config.toml
model = "image classifier"
dataset = "stained colorectal tissue patches (NCT-CRC-HE-100K)"
image_size = 64
activation = "star_relu"
width = 384
label_smoothing = 0.1
init = "torch_default"
shampoo_beta = 0.95
eps = 1e-08
max_precond_dim = 1024
one_sided = false
ema_decay = 0.995
steps = 32300
batch_size = 128
Rows from block 5 of a small image classifier, named by matrix and row number. Rows with one number belong to one neuron. Each number is 200 + 20 x the weight over its row's rms, rounded and kept within 0 to 999. All counts start at 0.
After each neuron's rows are labels from the 100 images, of 14976, where the neuron reaches its highest value: "strongest on" is what is common among them. Only what is clearly more common there than usual is listed. The data: stained colorectal tissue patches (NCT-CRC-HE-100K).
# fc1: MLP up (model.blocks.5.mlp.fc1.weight, 1152x384), inputs 192-383
# fc2: MLP down (model.blocks.5.mlp.fc2.weight, 384x1152, transposed), outputs 192-383

fc1.89,174,221,179,195,238,203,197,223,180,199,229,194,206,194,176,193,223,221,192,196,183,171,169,181,202,214,197,197,184,213,217,178,211,201,232,180,152,178,206,196,209,216,197,180,237,228,225,160,193,220,197,234,220,210,171,218,227,213,211,193,219,209,185,134,198,181,208,182,197,191,219,180,204,203,230,187,183,193,189,204,196,212,177,236,167,231,194,224,172,219,187,218,227,206,170,179,201,209,197,191,217,197,214,201,172,203,183,222,193,177,176,186,203,228,200,202,189,159,182,212,221,207,188,231,196,186,196,208,197,169,208,193,201,204,209,198,157,218,204,198,236,186,198,190,211,193,235,160,218,208,225,225,193,198,180,203,210,204,185,189,210,218,225,201,185,169,190,220,200,190,202,213,214,198,218,223,202,151,204,178,219,170,186,207,187,232,201,215,191,190,206,215
fc2.89,171,226,203,184,220,248,181,203,256,221,201,241,208,199,199,161,182,185,210,227,203,234,183,207,209,216,215,170,211,202,220,211,168,170,201,203,212,188,208,195,224,202,164,192,217,209,185,189,195,223,187,222,181,217,223,203,189,211,206,211,196,184,208,159,194,187,160,148,215,208,216,198,213,208,196,214,198,166,172,209,215,229,220,207,212,170,202,194,168,183,197,215,190,196,195,200,196,165,190,221,239,213,192,183,190,210,176,220,206,199,161,194,205,193,217,222,206,238,184,175,197,223,184,202,222,210,219,226,212,176,209,169,224,191,205,254,161,205,200,175,188,177,225,188,223,206,195,163,186,204,205,205,213,161,181,184,218,206,204,186,174,185,192,206,234,208,183,199,195,228,204,233,168,244,188,195,200,228,222,205,164,193,227,187,175,211,179,218,174,210,218,217
strongest on: tissue: lymphocytes

fc1.740,210,183,190,167,204,221,224,208,248,203,188,212,214,189,174,192,224,179,189,185,183,157,184,200,245,180,206,210,198,190,194,191,195,205,197,232,235,206,196,187,204,184,208,181,229,204,191,221,189,202,192,197,245,192,221,205,234,243,209,224,181,205,216,199,214,162,192,190,205,198,210,232,197,202,200,186,206,224,234,223,200,216,208,206,199,204,197,220,200,187,209,233,159,232,186,229,233,212,167,176,194,164,197,193,229,216,220,197,214,197,224,194,176,204,184,212,228,201,214,181,158,204,191,209,200,187,206,204,206,242,202,226,171,199,212,215,190,203,189,195,168,187,198,182,189,202,184,218,215,196,237,216,205,218,227,177,217,191,200,207,199,182,160,194,196,208,181,232,194,208,202,234,207,220,157,203,234,206,195,183,197,193,189,218,198,196,164,217,191,235,197,190
fc2.740,161,214,196,236,190,160,232,195,185,185,217,203,198,180,181,171,195,204,211,203,206,201,189,214,186,236,223,213,223,201,202,212,194,204,181,186,198,204,205,195,154,213,189,215,180,196,214,195,206,215,157,214,217,200,231,182,195,195,180,166,184,189,221,172,193,218,205,203,225,186,212,207,210,185,185,208,175,186,202,202,178,193,221,189,212,201,181,205,253,189,189,227,223,254,166,203,206,199,164,206,216,207,183,246,165,200,221,163,179,177,198,197,210,215,178,197,181,165,203,192,212,220,212,201,219,218,217,196,173,201,206,181,174,213,186,215,226,217,205,217,186,212,192,200,204,228,223,226,190,197,196,219,193,212,199,217,221,201,191,189,188,197,189,214,164,167,191,238,202,197,218,236,231,220,173,202,183,207,214,181,197,219,202,204,163,180,184,197,194,203,183,213
strongest on: tissue: tumour epithelium

fc1.164,221,182,188,183,215,190,202,205,170,209,188,228,197,189,199,198,167,226,195,232,209,210,209,205,214,214,198,198,148,182,201,228,173,214,192,174,201,179,209,170,196,176,178,187,225,195,201,160,182,218,196,222,188,226,208,200,187,159,196,187,186,232,182,180,215,172,199,188,197,215,179,213,211,192,218,210,191,206,191,205,192,225,207,207,184,173,195,212,214,224,234,155,216,195,214,202,194,199,167,207,219,180,223,184,213,161,172,206,158,196,223,210,162,211,179,186,225,219,203,160,187,195,230,206,200,226,198,218,202,186,218,191,176,198,216,178,192,188,230,239,213,174,230,199,235,195,203,207,204,218,147,251,148,198,208,209,218,209,209,212,181,209,193,217,215,192,219,185,190,201,210,197,200,175,200,167,200,242,188,205,193,190,204,185,212,207,216,231,241,210,179,234
fc2.164,189,233,216,171,179,161,197,194,186,199,206,202,189,171,213,206,189,209,160,239,189,203,216,218,212,202,200,188,233,211,191,169,190,192,201,220,179,189,187,201,208,183,177,195,200,199,210,228,223,183,203,177,180,189,166,213,202,188,203,194,180,191,190,165,208,210,194,193,208,204,177,199,217,198,185,213,168,210,198,189,201,191,190,180,223,170,197,190,202,213,202,199,199,181,220,231,181,256,240,176,210,198,178,199,224,228,236,245,207,184,148,237,196,203,174,182,199,224,199,203,208,193,157,182,210,210,223,192,226,221,205,237,185,212,168,167,219,218,201,189,214,201,178,250,231,207,192,178,185,226,230,171,203,230,211,189,221,166,200,231,211,184,223,180,218,213,150,193,163,231,212,207,176,209,183,195,207,236,203,202,194,190,205,211,192,191,223,190,146,200,217,215
strongest on: tissue: tumour epithelium

fc1.606,210,226,191,210,202,216,172,206,218,213,226,195,235,213,181,186,194,170,201,166,236,209,189,171,188,220,229,207,242,174,213,177,172,215,195,202,208,206,176,178,225,184,219,186,206,171,226,197,195,163,217,188,214,231,234,218,193,215,225,209,210,173,169,210,146,188,209,192,218,190,171,196,206,159,205,189,181,174,200,207,194,178,214,175,164,182,192,189,184,199,176,249,172,180,176,198,198,212,221,188,162,215,222,198,217,218,181,202,198,204,172,204,173,237,201,169,201,223,218,223,225,215,188,199,176,203,196,195,223,174,211,214,213,173,230,153,181,188,209,229,213,220,217,211,192,199,205,195,169,166,190,202,179,188,233,216,194,202,176,190,181,170,218,261,212,202,206,215,228,191,248,207,192,221,196,192,213,217,249,242,215,193,173,224,237,179,178,219,195,223,191,198
fc2.606,181,167,191,196,214,187,208,221,178,206,180,170,193,201,194,191,180,187,176,210,196,212,202,177,193,224,175,235,243,189,166,224,218,226,211,188,222,205,190,198,177,202,196,164,230,188,190,198,222,213,170,191,206,187,229,227,202,201,175,178,196,216,198,185,201,186,186,219,188,193,223,205,200,187,228,205,201,204,197,244,200,166,216,233,225,177,178,190,170,225,188,253,210,206,198,217,199,236,189,185,195,232,198,216,182,178,202,196,207,201,179,181,213,180,199,193,211,167,231,196,194,161,229,222,187,235,227,189,174,195,161,222,216,183,200,201,215,215,208,220,204,196,212,246,237,214,202,220,217,201,218,226,186,218,167,212,188,188,182,185,176,223,192,156,146,209,203,185,210,184,196,193,203,192,205,204,196,211,188,224,202,212,245,178,208,216,211,207,190,178,194,173
strongest on: tissue: normal colon mucosa

fc1.170,203,218,223,213,215,230,185,233,180,216,182,165,194,186,161,196,244,211,199,186,172,242,180,186,221,216,192,232,222,181,197,205,194,209,187,206,179,179,220,192,203,214,189,236,215,197,221,182,205,271,206,215,212,224,185,183,251,198,211,226,219,193,186,194,212,193,188,207,236,196,195,190,201,218,214,219,196,180,195,239,186,181,212,221,153,212,231,207,193,229,187,190,217,227,184,202,203,172,230,201,193,193,198,190,205,199,224,200,204,211,193,204,192,234,195,160,191,215,202,217,193,216,204,180,201,203,181,229,188,179,208,206,160,181,226,215,196,219,234,172,200,182,217,181,218,179,269,177,165,213,196,213,191,202,183,177,212,215,194,210,189,193,228,211,193,205,205,189,155,202,179,207,219,185,185,168,202,173,185,203,215,180,219,191,157,181,189,238,197,206,211,210
fc2.170,188,197,198,230,224,202,181,203,222,222,193,214,211,203,233,202,230,193,176,216,216,245,190,216,186,209,200,214,233,193,171,189,172,193,177,212,226,178,222,200,213,191,176,205,230,219,188,202,186,240,181,203,188,196,191,195,172,207,186,226,200,186,195,193,215,153,186,166,185,195,189,221,197,175,183,211,220,196,184,215,176,224,233,201,217,190,189,205,203,201,181,202,194,156,193,182,191,182,227,237,237,181,218,180,200,180,174,204,191,161,164,177,211,188,234,187,208,261,190,216,160,226,187,203,193,198,205,212,188,189,216,200,196,193,175,209,208,224,196,191,203,191,190,199,220,209,180,180,189,201,231,206,180,189,196,193,243,186,197,158,180,210,175,213,207,180,178,183,218,218,197,181,190,218,184,193,161,222,194,207,151,186,217,219,181,201,185,224,187,199,204,224
strongest on: tissue: lymphocytes

fc1.474,206,198,195,200,224,201,151,203,149,209,199,213,211,174,191,213,205,209,181,198,196,235,177,206,230,184,177,218,202,218,206,183,190,241,214,203,275,186,208,198,202,152,193,197,194,200,200,180,203,203,188,181,175,182,210,161,209,172,210,158,183,165,168,175,198,210,178,231,196,201,154,242,190,218,173,158,210,222,209,195,185,229,201,198,209,191,238,196,192,185,199,183,197,197,190,231,178,191,209,181,175,179,146,237,212,199,209,224,200,240,222,208,205,228,175,212,200,232,227,196,168,234,189,185,217,174,207,210,237,219,201,194,197,217,204,200,218,190,187,193,162,219,221,215,200,207,188,207,233,182,198,182,197,213,240,175,219,209,202,179,212,191,196,195,196,220,194,176,213,215,213,219,180,198,228,196,218,239,183,197,229,206,202,202,173,222,205,162,170,182,195,196
fc2.474,197,208,179,223,223,215,164,188,190,240,191,206,188,174,241,209,212,186,191,178,181,219,233,253,213,196,182,219,206,229,210,176,193,186,234,205,203,184,193,188,238,173,197,187,228,201,189,180,198,178,191,210,176,199,181,199,225,166,243,163,205,196,206,178,205,175,194,209,211,187,204,245,216,184,183,167,203,191,160,168,168,196,220,212,193,198,218,219,194,188,187,188,195,169,218,182,186,218,221,189,185,180,216,215,242,209,207,202,215,218,188,211,168,237,195,206,227,207,221,185,166,196,217,214,207,196,163,244,209,196,213,191,197,213,205,208,208,216,174,227,194,183,230,188,188,228,176,201,194,186,177,192,189,191,208,202,208,168,195,179,210,208,202,188,163,216,209,228,222,172,200,207,199,168,175,188,198,185,230,224,213,204,214,173,204,209,144,216,155,196,190,237
strongest on: tissue: tumour epithelium

fc1.123,212,173,223,204,234,224,245,242,183,198,232,187,184,196,180,208,186,215,192,201,179,182,233,212,208,210,197,239,166,172,197,207,165,197,203,210,137,205,188,185,203,220,168,171,205,241,168,233,213,233,177,211,168,194,212,189,205,203,187,177,183,217,196,194,214,231,201,234,183,158,209,215,220,184,209,215,192,211,224,206,214,208,206,221,240,203,215,216,191,219,196,177,202,234,172,195,181,170,211,202,214,235,209,227,221,191,208,204,205,171,200,208,212,218,198,212,189,217,224,193,180,212,206,188,168,194,191,226,160,213,190,197,249,180,199,202,187,163,171,181,212,201,197,222,210,181,231,199,160,190,216,226,236,195,196,216,214,200,205,186,205,166,194,235,210,197,215,216,207,197,216,194,224,219,171,165,210,214,206,210,200,213,191,178,220,199,199,224,171,223,199,218
fc2.123,186,179,203,198,198,195,215,206,173,161,209,188,173,217,202,188,191,209,193,194,228,201,166,184,187,192,218,221,182,212,195,219,212,216,169,178,214,200,267,216,199,160,181,236,194,211,185,216,196,177,163,205,190,187,204,216,226,208,235,213,180,201,219,212,211,208,206,206,184,228,226,222,244,208,168,225,185,225,220,181,245,211,218,195,194,205,189,204,185,202,215,206,174,239,233,205,210,212,198,210,199,209,211,192,184,211,214,188,190,197,206,198,217,200,206,190,204,185,208,203,185,207,221,227,187,173,183,212,176,218,216,203,204,180,200,205,188,203,216,198,157,168,211,181,220,210,163,189,221,213,217,191,214,220,170,199,195,198,194,224,188,206,184,185,215,197,196,196,213,230,197,171,193,160,179,228,168,230,168,226,218,195,187,207,230,197,224,188,233,218,166,182
strongest on: tissue: tumour epithelium; tissue: smooth muscle

fc1.698,199,179,190,243,127,213,195,216,196,236,184,155,212,193,212,207,199,188,187,185,187,182,181,235,214,191,199,223,204,196,215,208,202,219,188,211,227,219,243,176,180,205,240,203,193,188,197,160,217,210,192,229,199,201,217,219,199,198,199,228,190,168,182,219,167,253,190,209,229,204,221,180,183,209,166,187,200,213,202,228,181,185,171,178,187,210,213,225,173,219,184,179,193,179,204,191,207,202,189,206,200,212,185,201,206,175,202,203,210,169,191,190,196,203,246,212,205,209,206,165,215,154,184,218,193,190,165,207,178,223,185,180,199,197,186,209,222,180,191,199,169,196,163,192,224,187,242,203,202,183,168,221,189,212,205,200,165,192,182,183,172,199,208,208,229,212,192,214,213,202,216,216,194,206,192,209,261,247,201,201,200,205,198,180,179,208,201,178,201,211,185,198
fc2.698,217,186,183,194,186,174,219,183,194,206,181,216,224,194,193,182,190,217,189,190,209,180,195,186,201,222,177,241,208,191,181,192,190,216,196,227,205,200,190,182,150,224,230,206,212,215,204,193,214,161,189,187,198,233,200,199,196,227,159,218,203,227,184,193,206,216,221,237,217,174,187,193,203,227,211,213,246,197,175,262,218,234,237,206,187,212,212,199,220,211,181,209,186,193,241,208,213,200,227,200,237,183,204,190,186,199,200,178,218,211,201,215,197,219,198,226,264,182,202,191,205,175,222,207,226,172,209,191,202,195,216,195,189,193,207,184,213,173,174,196,145,228,240,212,211,219,142,214,232,181,199,167,204,181,235,207,204,186,178,191,175,219,228,177,212,192,219,168,206,183,225,191,207,199,183,227,198,167,219,170,187,166,204,206,195,204,179,172,203,196,216,184
strongest on: tissue: normal colon mucosa

fc1.343,190,198,234,185,192,191,189,215,205,176,184,209,196,188,196,208,196,195,174,182,199,203,200,232,167,219,222,193,228,227,231,188,203,201,195,180,169,198,176,173,190,227,234,170,175,193,242,180,215,180,219,191,232,179,222,226,201,184,198,213,201,204,200,216,207,181,240,204,202,182,177,213,202,202,214,206,189,203,185,222,223,170,219,234,234,182,205,221,173,180,199,196,202,190,235,235,214,189,184,192,202,162,199,202,201,214,207,215,233,185,179,222,213,204,201,163,229,225,193,205,173,182,239,242,171,189,182,218,173,221,230,158,230,192,211,237,203,252,187,208,186,195,189,232,221,173,246,221,166,156,221,171,175,187,186,171,207,218,202,222,206,209,215,203,221,195,209,195,203,200,213,223,219,215,226,201,192,221,192,195,187,218,190,201,201,192,212,213,187,183,251,218
fc2.343,189,180,198,180,205,209,185,180,192,209,194,201,207,196,193,239,217,189,213,210,186,190,203,194,207,226,216,196,187,215,177,174,199,189,168,183,239,191,167,212,210,225,189,212,221,208,227,204,204,209,205,179,173,199,238,162,219,188,182,203,189,183,190,212,187,175,208,216,194,196,186,184,190,204,240,204,221,243,192,147,209,233,235,192,212,224,168,231,185,208,190,216,208,199,224,207,224,165,188,186,194,213,166,202,190,217,200,191,182,212,214,203,208,173,223,191,203,186,195,186,187,218,196,168,202,163,170,214,216,178,199,183,226,190,186,207,196,202,215,179,231,179,208,178,184,207,187,204,173,152,180,195,224,231,200,219,174,196,173,204,211,203,207,211,231,173,149,187,208,226,192,237,216,205,174,204,177,207,162,199,161,236,196,183,226,223,149,181,207,170,199,236
strongest on: tissue: normal colon mucosa

fc1.734,201,177,198,212,209,190,184,142,167,212,145,222,200,192,190,191,192,202,212,166,167,213,190,202,229,230,164,201,176,169,183,170,189,158,228,195,188,219,175,205,202,156,189,217,214,191,211,195,174,191,230,182,207,179,201,169,190,187,214,177,165,182,224,222,229,197,205,184,176,229,200,211,196,163,198,231,208,187,193,178,205,221,190,209,210,181,198,235,205,221,202,207,201,157,211,200,218,202,222,186,192,181,189,208,176,184,211,228,197,230,221,182,194,183,209,207,193,220,177,197,216,192,223,194,199,203,174,202,208,192,207,209,200,229,204,199,194,198,208,230,186,217,168,183,220,223,201,191,208,197,217,221,197,198,197,200,231,238,206,197,214,232,232,219,197,185,222,200,208,230,205,217,199,184,198,207,201,217,192,193,211,195,210,210,214,201,206,237,230,214,214,254
fc2.734,165,219,185,189,196,178,204,185,202,234,213,209,192,225,207,192,221,208,186,163,205,221,165,220,221,193,220,193,181,171,194,189,163,191,232,203,204,199,169,222,132,220,203,190,214,200,217,183,187,196,189,181,200,216,206,179,177,174,226,207,201,228,193,181,203,167,163,204,175,213,205,191,199,224,188,185,200,210,197,222,230,218,228,207,181,189,231,208,214,136,211,185,205,175,213,143,220,201,209,196,213,165,159,207,219,229,213,182,173,214,164,181,221,214,214,189,167,188,212,187,219,194,219,191,187,169,165,210,204,163,225,204,186,221,199,183,159,229,194,216,205,192,190,187,192,195,212,145,186,238,179,235,205,167,149,179,200,205,215,203,240,191,199,168,201,203,209,205,193,241,206,178,207,245,225,203,224,199,191,197,197,203,179,210,201,178,183,229,177,187,194,213
strongest on: tissue: mucus; tissue: cancer-associated stroma

fc1.85,188,175,211,198,237,212,190,190,210,220,181,202,205,211,195,165,200,205,178,197,185,220,219,201,165,196,204,220,219,195,200,173,203,168,195,192,211,225,181,187,213,177,202,191,194,229,201,196,199,228,192,213,189,200,228,195,208,241,192,194,176,194,179,224,226,236,213,202,176,184,205,212,172,159,220,207,185,201,203,184,186,163,219,237,188,199,161,226,221,205,183,210,237,165,203,171,210,211,235,199,192,194,180,185,204,163,237,208,231,186,193,211,180,176,190,197,200,181,241,222,180,201,198,191,184,203,194,190,175,158,212,182,177,213,197,203,213,210,186,187,160,187,225,209,171,207,220,213,187,187,196,180,188,194,240,167,202,178,186,180,227,194,186,187,195,196,181,226,217,209,192,202,184,194,203,224,187,196,232,236,258,196,209,199,191,197,191,226,187,181,225,209
fc2.85,207,200,187,206,161,233,186,188,189,183,203,218,201,188,202,196,207,205,211,161,209,184,199,188,208,185,229,249,237,196,211,220,205,193,167,202,174,172,224,225,185,239,198,226,172,217,230,181,241,194,224,193,239,211,193,186,205,184,229,243,189,189,204,197,196,201,194,226,239,214,197,217,190,194,201,176,195,183,217,166,179,179,184,203,192,192,170,193,195,207,201,205,202,198,238,221,218,188,147,170,208,182,223,186,216,202,216,169,255,224,244,192,211,196,201,220,194,157,226,189,208,221,194,187,169,209,216,219,213,201,240,174,239,183,218,205,200,199,223,170,210,229,188,192,229,218,197,204,197,240,186,217,203,196,239,183,229,198,215,184,226,185,210,205,213,189,229,207,179,162,199,214,182,206,190,187,238,196,201,182,211,224,215,184,198,188,194,233,193,210,219,195
strongest on: tissue: mucus

fc1.434,239,227,183,190,216,161,206,199,181,230,209,200,208,220,226,156,190,191,199,188,197,179,260,227,207,197,176,209,195,227,189,187,210,179,200,189,191,192,188,206,221,216,205,143,191,159,168,183,181,201,189,212,209,169,197,194,207,212,206,196,219,192,183,229,202,213,202,171,186,172,227,204,218,218,181,239,188,193,194,202,199,183,177,184,173,177,193,165,211,193,203,232,189,179,191,213,210,191,218,186,213,191,150,174,208,196,193,233,227,183,145,221,219,204,206,196,199,190,207,195,208,218,195,202,207,164,205,212,209,212,221,197,197,203,187,183,206,233,208,215,214,223,169,182,231,217,203,165,214,181,198,200,195,213,187,181,217,160,176,199,211,230,239,172,221,211,186,196,216,200,193,166,208,200,221,242,186,193,228,184,190,190,215,193,199,217,216,144,160,168,213,196
fc2.434,220,177,200,200,230,236,217,223,202,208,198,198,207,234,218,190,187,226,231,199,202,200,192,202,172,213,217,180,203,190,201,226,180,205,203,216,231,189,162,207,178,195,159,228,231,191,238,208,187,175,191,182,218,227,215,172,209,175,235,178,208,204,195,186,208,227,191,186,193,191,207,223,171,249,219,226,179,208,210,160,230,227,202,186,210,190,213,226,200,235,195,215,210,173,224,239,229,208,215,217,208,205,205,200,157,202,196,208,252,188,194,187,208,174,189,217,187,204,234,201,175,212,188,183,181,211,225,192,237,199,257,165,203,214,192,217,185,197,211,204,219,219,167,199,178,167,201,233,235,207,205,213,191,209,221,211,197,242,179,192,195,183,190,228,225,192,191,191,196,185,199,210,223,177,209,152,200,188,215,188,187,197,180,195,210,225,207,213,186,201,250,224
strongest on: tissue: lymphocytes; tissue: debris

fc1.157,188,215,190,202,243,210,210,218,214,178,218,172,207,194,176,199,183,200,210,196,203,173,191,180,184,187,219,235,201,189,180,209,201,189,219,182,185,197,211,196,226,213,219,196,207,196,196,211,174,209,186,222,236,196,197,194,162,164,228,189,187,191,199,207,188,194,203,167,210,193,193,201,221,173,220,206,206,214,209,191,223,178,170,198,166,196,202,179,204,189,235,190,209,188,185,225,182,195,192,200,217,195,179,189,240,163,202,224,198,165,203,195,165,226,170,205,185,222,190,209,174,189,189,179,152,175,185,160,206,162,219,185,209,179,223,176,200,209,233,194,187,190,184,190,221,212,198,193,158,200,208,202,220,204,196,218,199,219,214,202,215,191,199,203,230,191,216,208,165,190,200,205,184,215,211,218,204,229,198,203,189,205,201,163,186,207,204,177,177,194,203,217
fc2.157,184,217,201,192,178,173,159,172,195,194,216,155,223,197,222,173,205,184,198,223,213,218,219,162,164,187,195,190,208,207,253,176,215,120,209,202,184,178,176,197,174,196,214,219,178,210,207,190,214,210,219,184,203,206,186,199,171,223,206,212,221,172,159,207,167,185,220,171,202,197,194,171,210,199,195,189,207,199,215,196,177,232,186,207,180,209,181,166,205,211,202,192,233,207,222,244,230,222,190,192,203,206,206,201,176,203,214,234,196,209,223,190,204,200,200,171,179,215,193,157,215,242,201,226,189,225,193,239,133,210,221,191,187,203,198,174,198,161,203,198,218,233,201,198,189,212,195,191,188,207,169,176,216,217,198,212,220,196,201,187,234,177,216,215,232,195,208,198,189,206,225,178,193,213,198,229,210,178,199,176,201,243,205,202,196,188,195,200,201,215,211,223
strongest on: tissue: mucus; tissue: debris

fc1.471,206,210,204,220,198,165,214,221,236,224,213,207,197,220,207,184,214,188,180,195,216,209,219,214,185,258,221,190,191,193,188,233,227,220,181,182,177,177,169,229,201,208,203,202,183,188,212,211,197,184,219,227,222,199,217,179,178,205,192,178,259,204,187,184,199,223,204,203,230,207,182,231,191,202,245,204,234,207,202,206,199,205,200,201,189,196,186,222,200,235,239,163,173,172,213,172,209,200,204,191,200,206,193,213,169,205,183,220,218,190,207,209,193,190,187,210,178,243,209,201,233,206,208,234,220,207,170,194,221,196,213,189,158,157,226,189,209,208,201,204,209,193,203,166,179,211,179,181,172,209,173,195,150,224,159,172,221,244,203,210,205,229,205,215,198,161,205,240,193,221,192,197,201,210,196,202,183,189,209,211,197,173,224,163,249,232,187,223,190,223,194,241
fc2.471,165,201,196,199,188,169,178,185,183,184,201,223,210,197,199,217,175,194,182,185,186,204,212,212,186,197,226,232,165,180,225,165,245,218,186,206,168,228,225,210,234,217,205,220,201,237,205,183,199,231,230,217,217,183,209,188,212,175,194,180,186,172,204,212,241,208,168,217,211,178,193,244,195,170,213,172,182,184,203,205,201,173,195,199,185,186,173,226,206,166,213,212,198,188,182,200,202,214,204,194,179,190,191,194,206,209,195,214,175,202,152,202,188,209,174,218,212,225,185,171,232,226,206,219,225,185,183,173,202,220,182,194,196,198,213,220,200,242,198,207,192,201,191,192,191,186,198,170,181,179,214,187,240,191,198,213,176,230,202,156,183,241,191,154,204,184,192,208,184,212,222,210,232,176,203,222,193,183,229,216,189,222,182,194,233,215,183,201,182,208,211,204
strongest on: tissue: tumour epithelium

fc1.275,235,190,195,200,213,248,217,162,201,204,205,207,200,246,194,188,214,205,210,193,211,167,222,202,180,185,214,178,207,186,179,184,223,219,208,205,245,227,192,188,230,227,228,197,184,190,201,203,177,197,198,211,240,231,211,170,190,152,157,200,197,164,183,208,238,226,174,146,199,216,199,223,227,187,217,203,218,199,220,200,197,223,198,181,176,234,199,168,158,199,173,221,191,214,197,208,163,202,219,197,209,214,195,203,189,192,169,227,179,225,198,227,202,236,187,197,183,191,179,178,172,191,186,198,179,214,198,195,197,197,208,225,207,234,190,179,206,207,220,219,176,191,188,168,210,205,220,212,185,186,188,194,193,171,209,195,219,217,189,179,194,177,173,192,228,220,184,217,197,206,190,230,193,178,192,197,215,189,178,195,232,234,166,201,190,199,202,200,205,168,173,219
fc2.275,218,197,194,223,178,186,204,217,227,191,165,214,204,197,192,209,196,195,165,212,192,235,204,177,162,210,172,190,181,182,223,243,170,164,229,204,214,218,185,243,173,209,146,177,207,232,215,193,222,192,203,220,195,220,186,216,203,226,174,238,184,200,195,154,194,139,257,175,199,189,204,218,199,162,203,189,196,204,154,160,189,205,178,208,190,211,216,168,195,194,164,205,220,176,195,196,175,172,192,179,200,211,231,226,188,197,224,192,227,169,260,199,183,147,210,197,199,198,184,188,207,209,160,189,194,187,165,205,168,229,213,208,194,180,202,215,188,184,185,192,193,203,210,193,181,206,203,217,236,224,201,206,221,174,220,210,197,195,198,206,207,192,215,169,214,216,205,207,172,198,218,190,204,194,189,217,173,193,188,174,181,185,210,199,172,206,196,192,192,230,216,195
strongest on: tissue: mucus

fc1.683,220,225,200,180,243,194,195,174,180,198,226,188,194,201,187,186,223,182,195,188,193,209,208,200,187,234,169,220,185,196,219,163,253,191,224,206,208,221,177,181,244,204,198,185,182,204,184,201,198,181,198,191,174,235,206,179,182,210,224,201,198,190,162,172,225,205,191,197,226,186,200,205,205,167,196,213,228,200,193,181,206,213,197,224,193,196,186,198,164,213,203,207,193,183,184,189,192,197,215,210,218,186,198,210,201,229,197,242,203,193,194,203,210,211,172,184,193,188,185,193,216,212,194,225,206,200,199,216,196,179,191,209,188,230,157,206,201,227,172,203,237,190,188,202,210,203,219,198,214,216,202,169,204,194,197,219,224,189,167,209,188,232,207,189,214,175,245,213,191,224,180,172,153,195,211,214,180,171,150,189,202,185,212,177,200,184,210,235,190,230,206,225
fc2.683,177,171,189,182,181,180,185,206,222,233,159,224,205,197,220,176,188,169,211,183,203,197,210,221,193,173,188,215,169,197,194,188,194,212,186,203,231,214,256,191,182,227,176,219,200,228,191,199,196,199,184,213,186,172,237,170,162,201,229,224,203,192,240,184,221,201,221,169,198,187,232,230,198,203,203,226,247,204,180,164,222,250,211,221,190,211,207,189,172,188,205,188,182,146,228,190,234,193,196,208,207,194,205,208,170,193,196,204,190,164,193,209,210,165,194,227,217,209,196,185,200,216,187,193,211,196,164,226,203,215,247,175,214,197,193,249,174,202,219,197,180,179,203,184,205,182,159,153,199,204,217,200,196,194,207,199,236,202,210,215,237,196,197,208,195,199,184,192,194,206,190,217,199,239,210,190,202,219,198,228,180,229,175,187,206,176,197,191,208,191,187,220
strongest on: tissue: normal colon mucosa

fc1.524,189,207,216,222,217,221,240,201,215,222,202,214,197,218,206,226,211,196,189,222,204,206,233,209,188,226,221,205,202,217,209,188,219,244,194,209,169,233,230,206,190,209,221,235,176,175,200,226,187,199,226,200,224,208,187,193,198,202,211,183,188,222,192,225,210,197,185,179,199,193,169,201,207,219,222,192,211,195,214,200,205,168,216,219,193,215,206,181,233,239,203,178,187,217,197,224,224,193,242,212,204,184,228,186,188,195,209,211,202,186,214,209,220,189,195,179,192,203,162,201,236,185,203,214,238,206,193,175,187,183,207,225,211,216,196,193,233,196,202,199,220,217,177,158,190,204,188,198,222,219,217,194,162,211,194,174,201,234,199,203,219,199,196,191,189,170,217,204,204,205,213,213,224,244,213,224,270,166,238,188,180,198,205,195,224,186,224,243,242,162,200,193
fc2.524,217,204,185,158,221,178,189,219,232,210,222,207,170,209,219,232,203,227,216,183,206,213,206,194,213,230,188,207,228,207,206,218,243,223,230,204,159,205,204,186,201,181,171,240,210,177,203,196,197,233,197,217,201,202,217,212,238,232,188,217,188,194,214,213,232,181,169,209,219,197,197,217,218,207,213,197,253,210,208,208,171,212,168,266,177,189,209,190,226,192,244,180,200,185,210,194,181,197,170,163,182,209,190,226,211,172,231,215,215,208,218,210,185,215,212,209,175,164,184,189,203,240,203,230,226,187,194,196,189,245,221,205,184,202,223,196,226,189,225,218,176,186,205,195,208,198,188,211,180,178,181,201,224,203,190,191,174,220,179,168,160,183,233,205,200,210,192,199,199,198,192,205,213,172,210,219,207,203,183,226,207,202,189,194,207,170,210,180,205,197,179,192
strongest on: tissue: tumour epithelium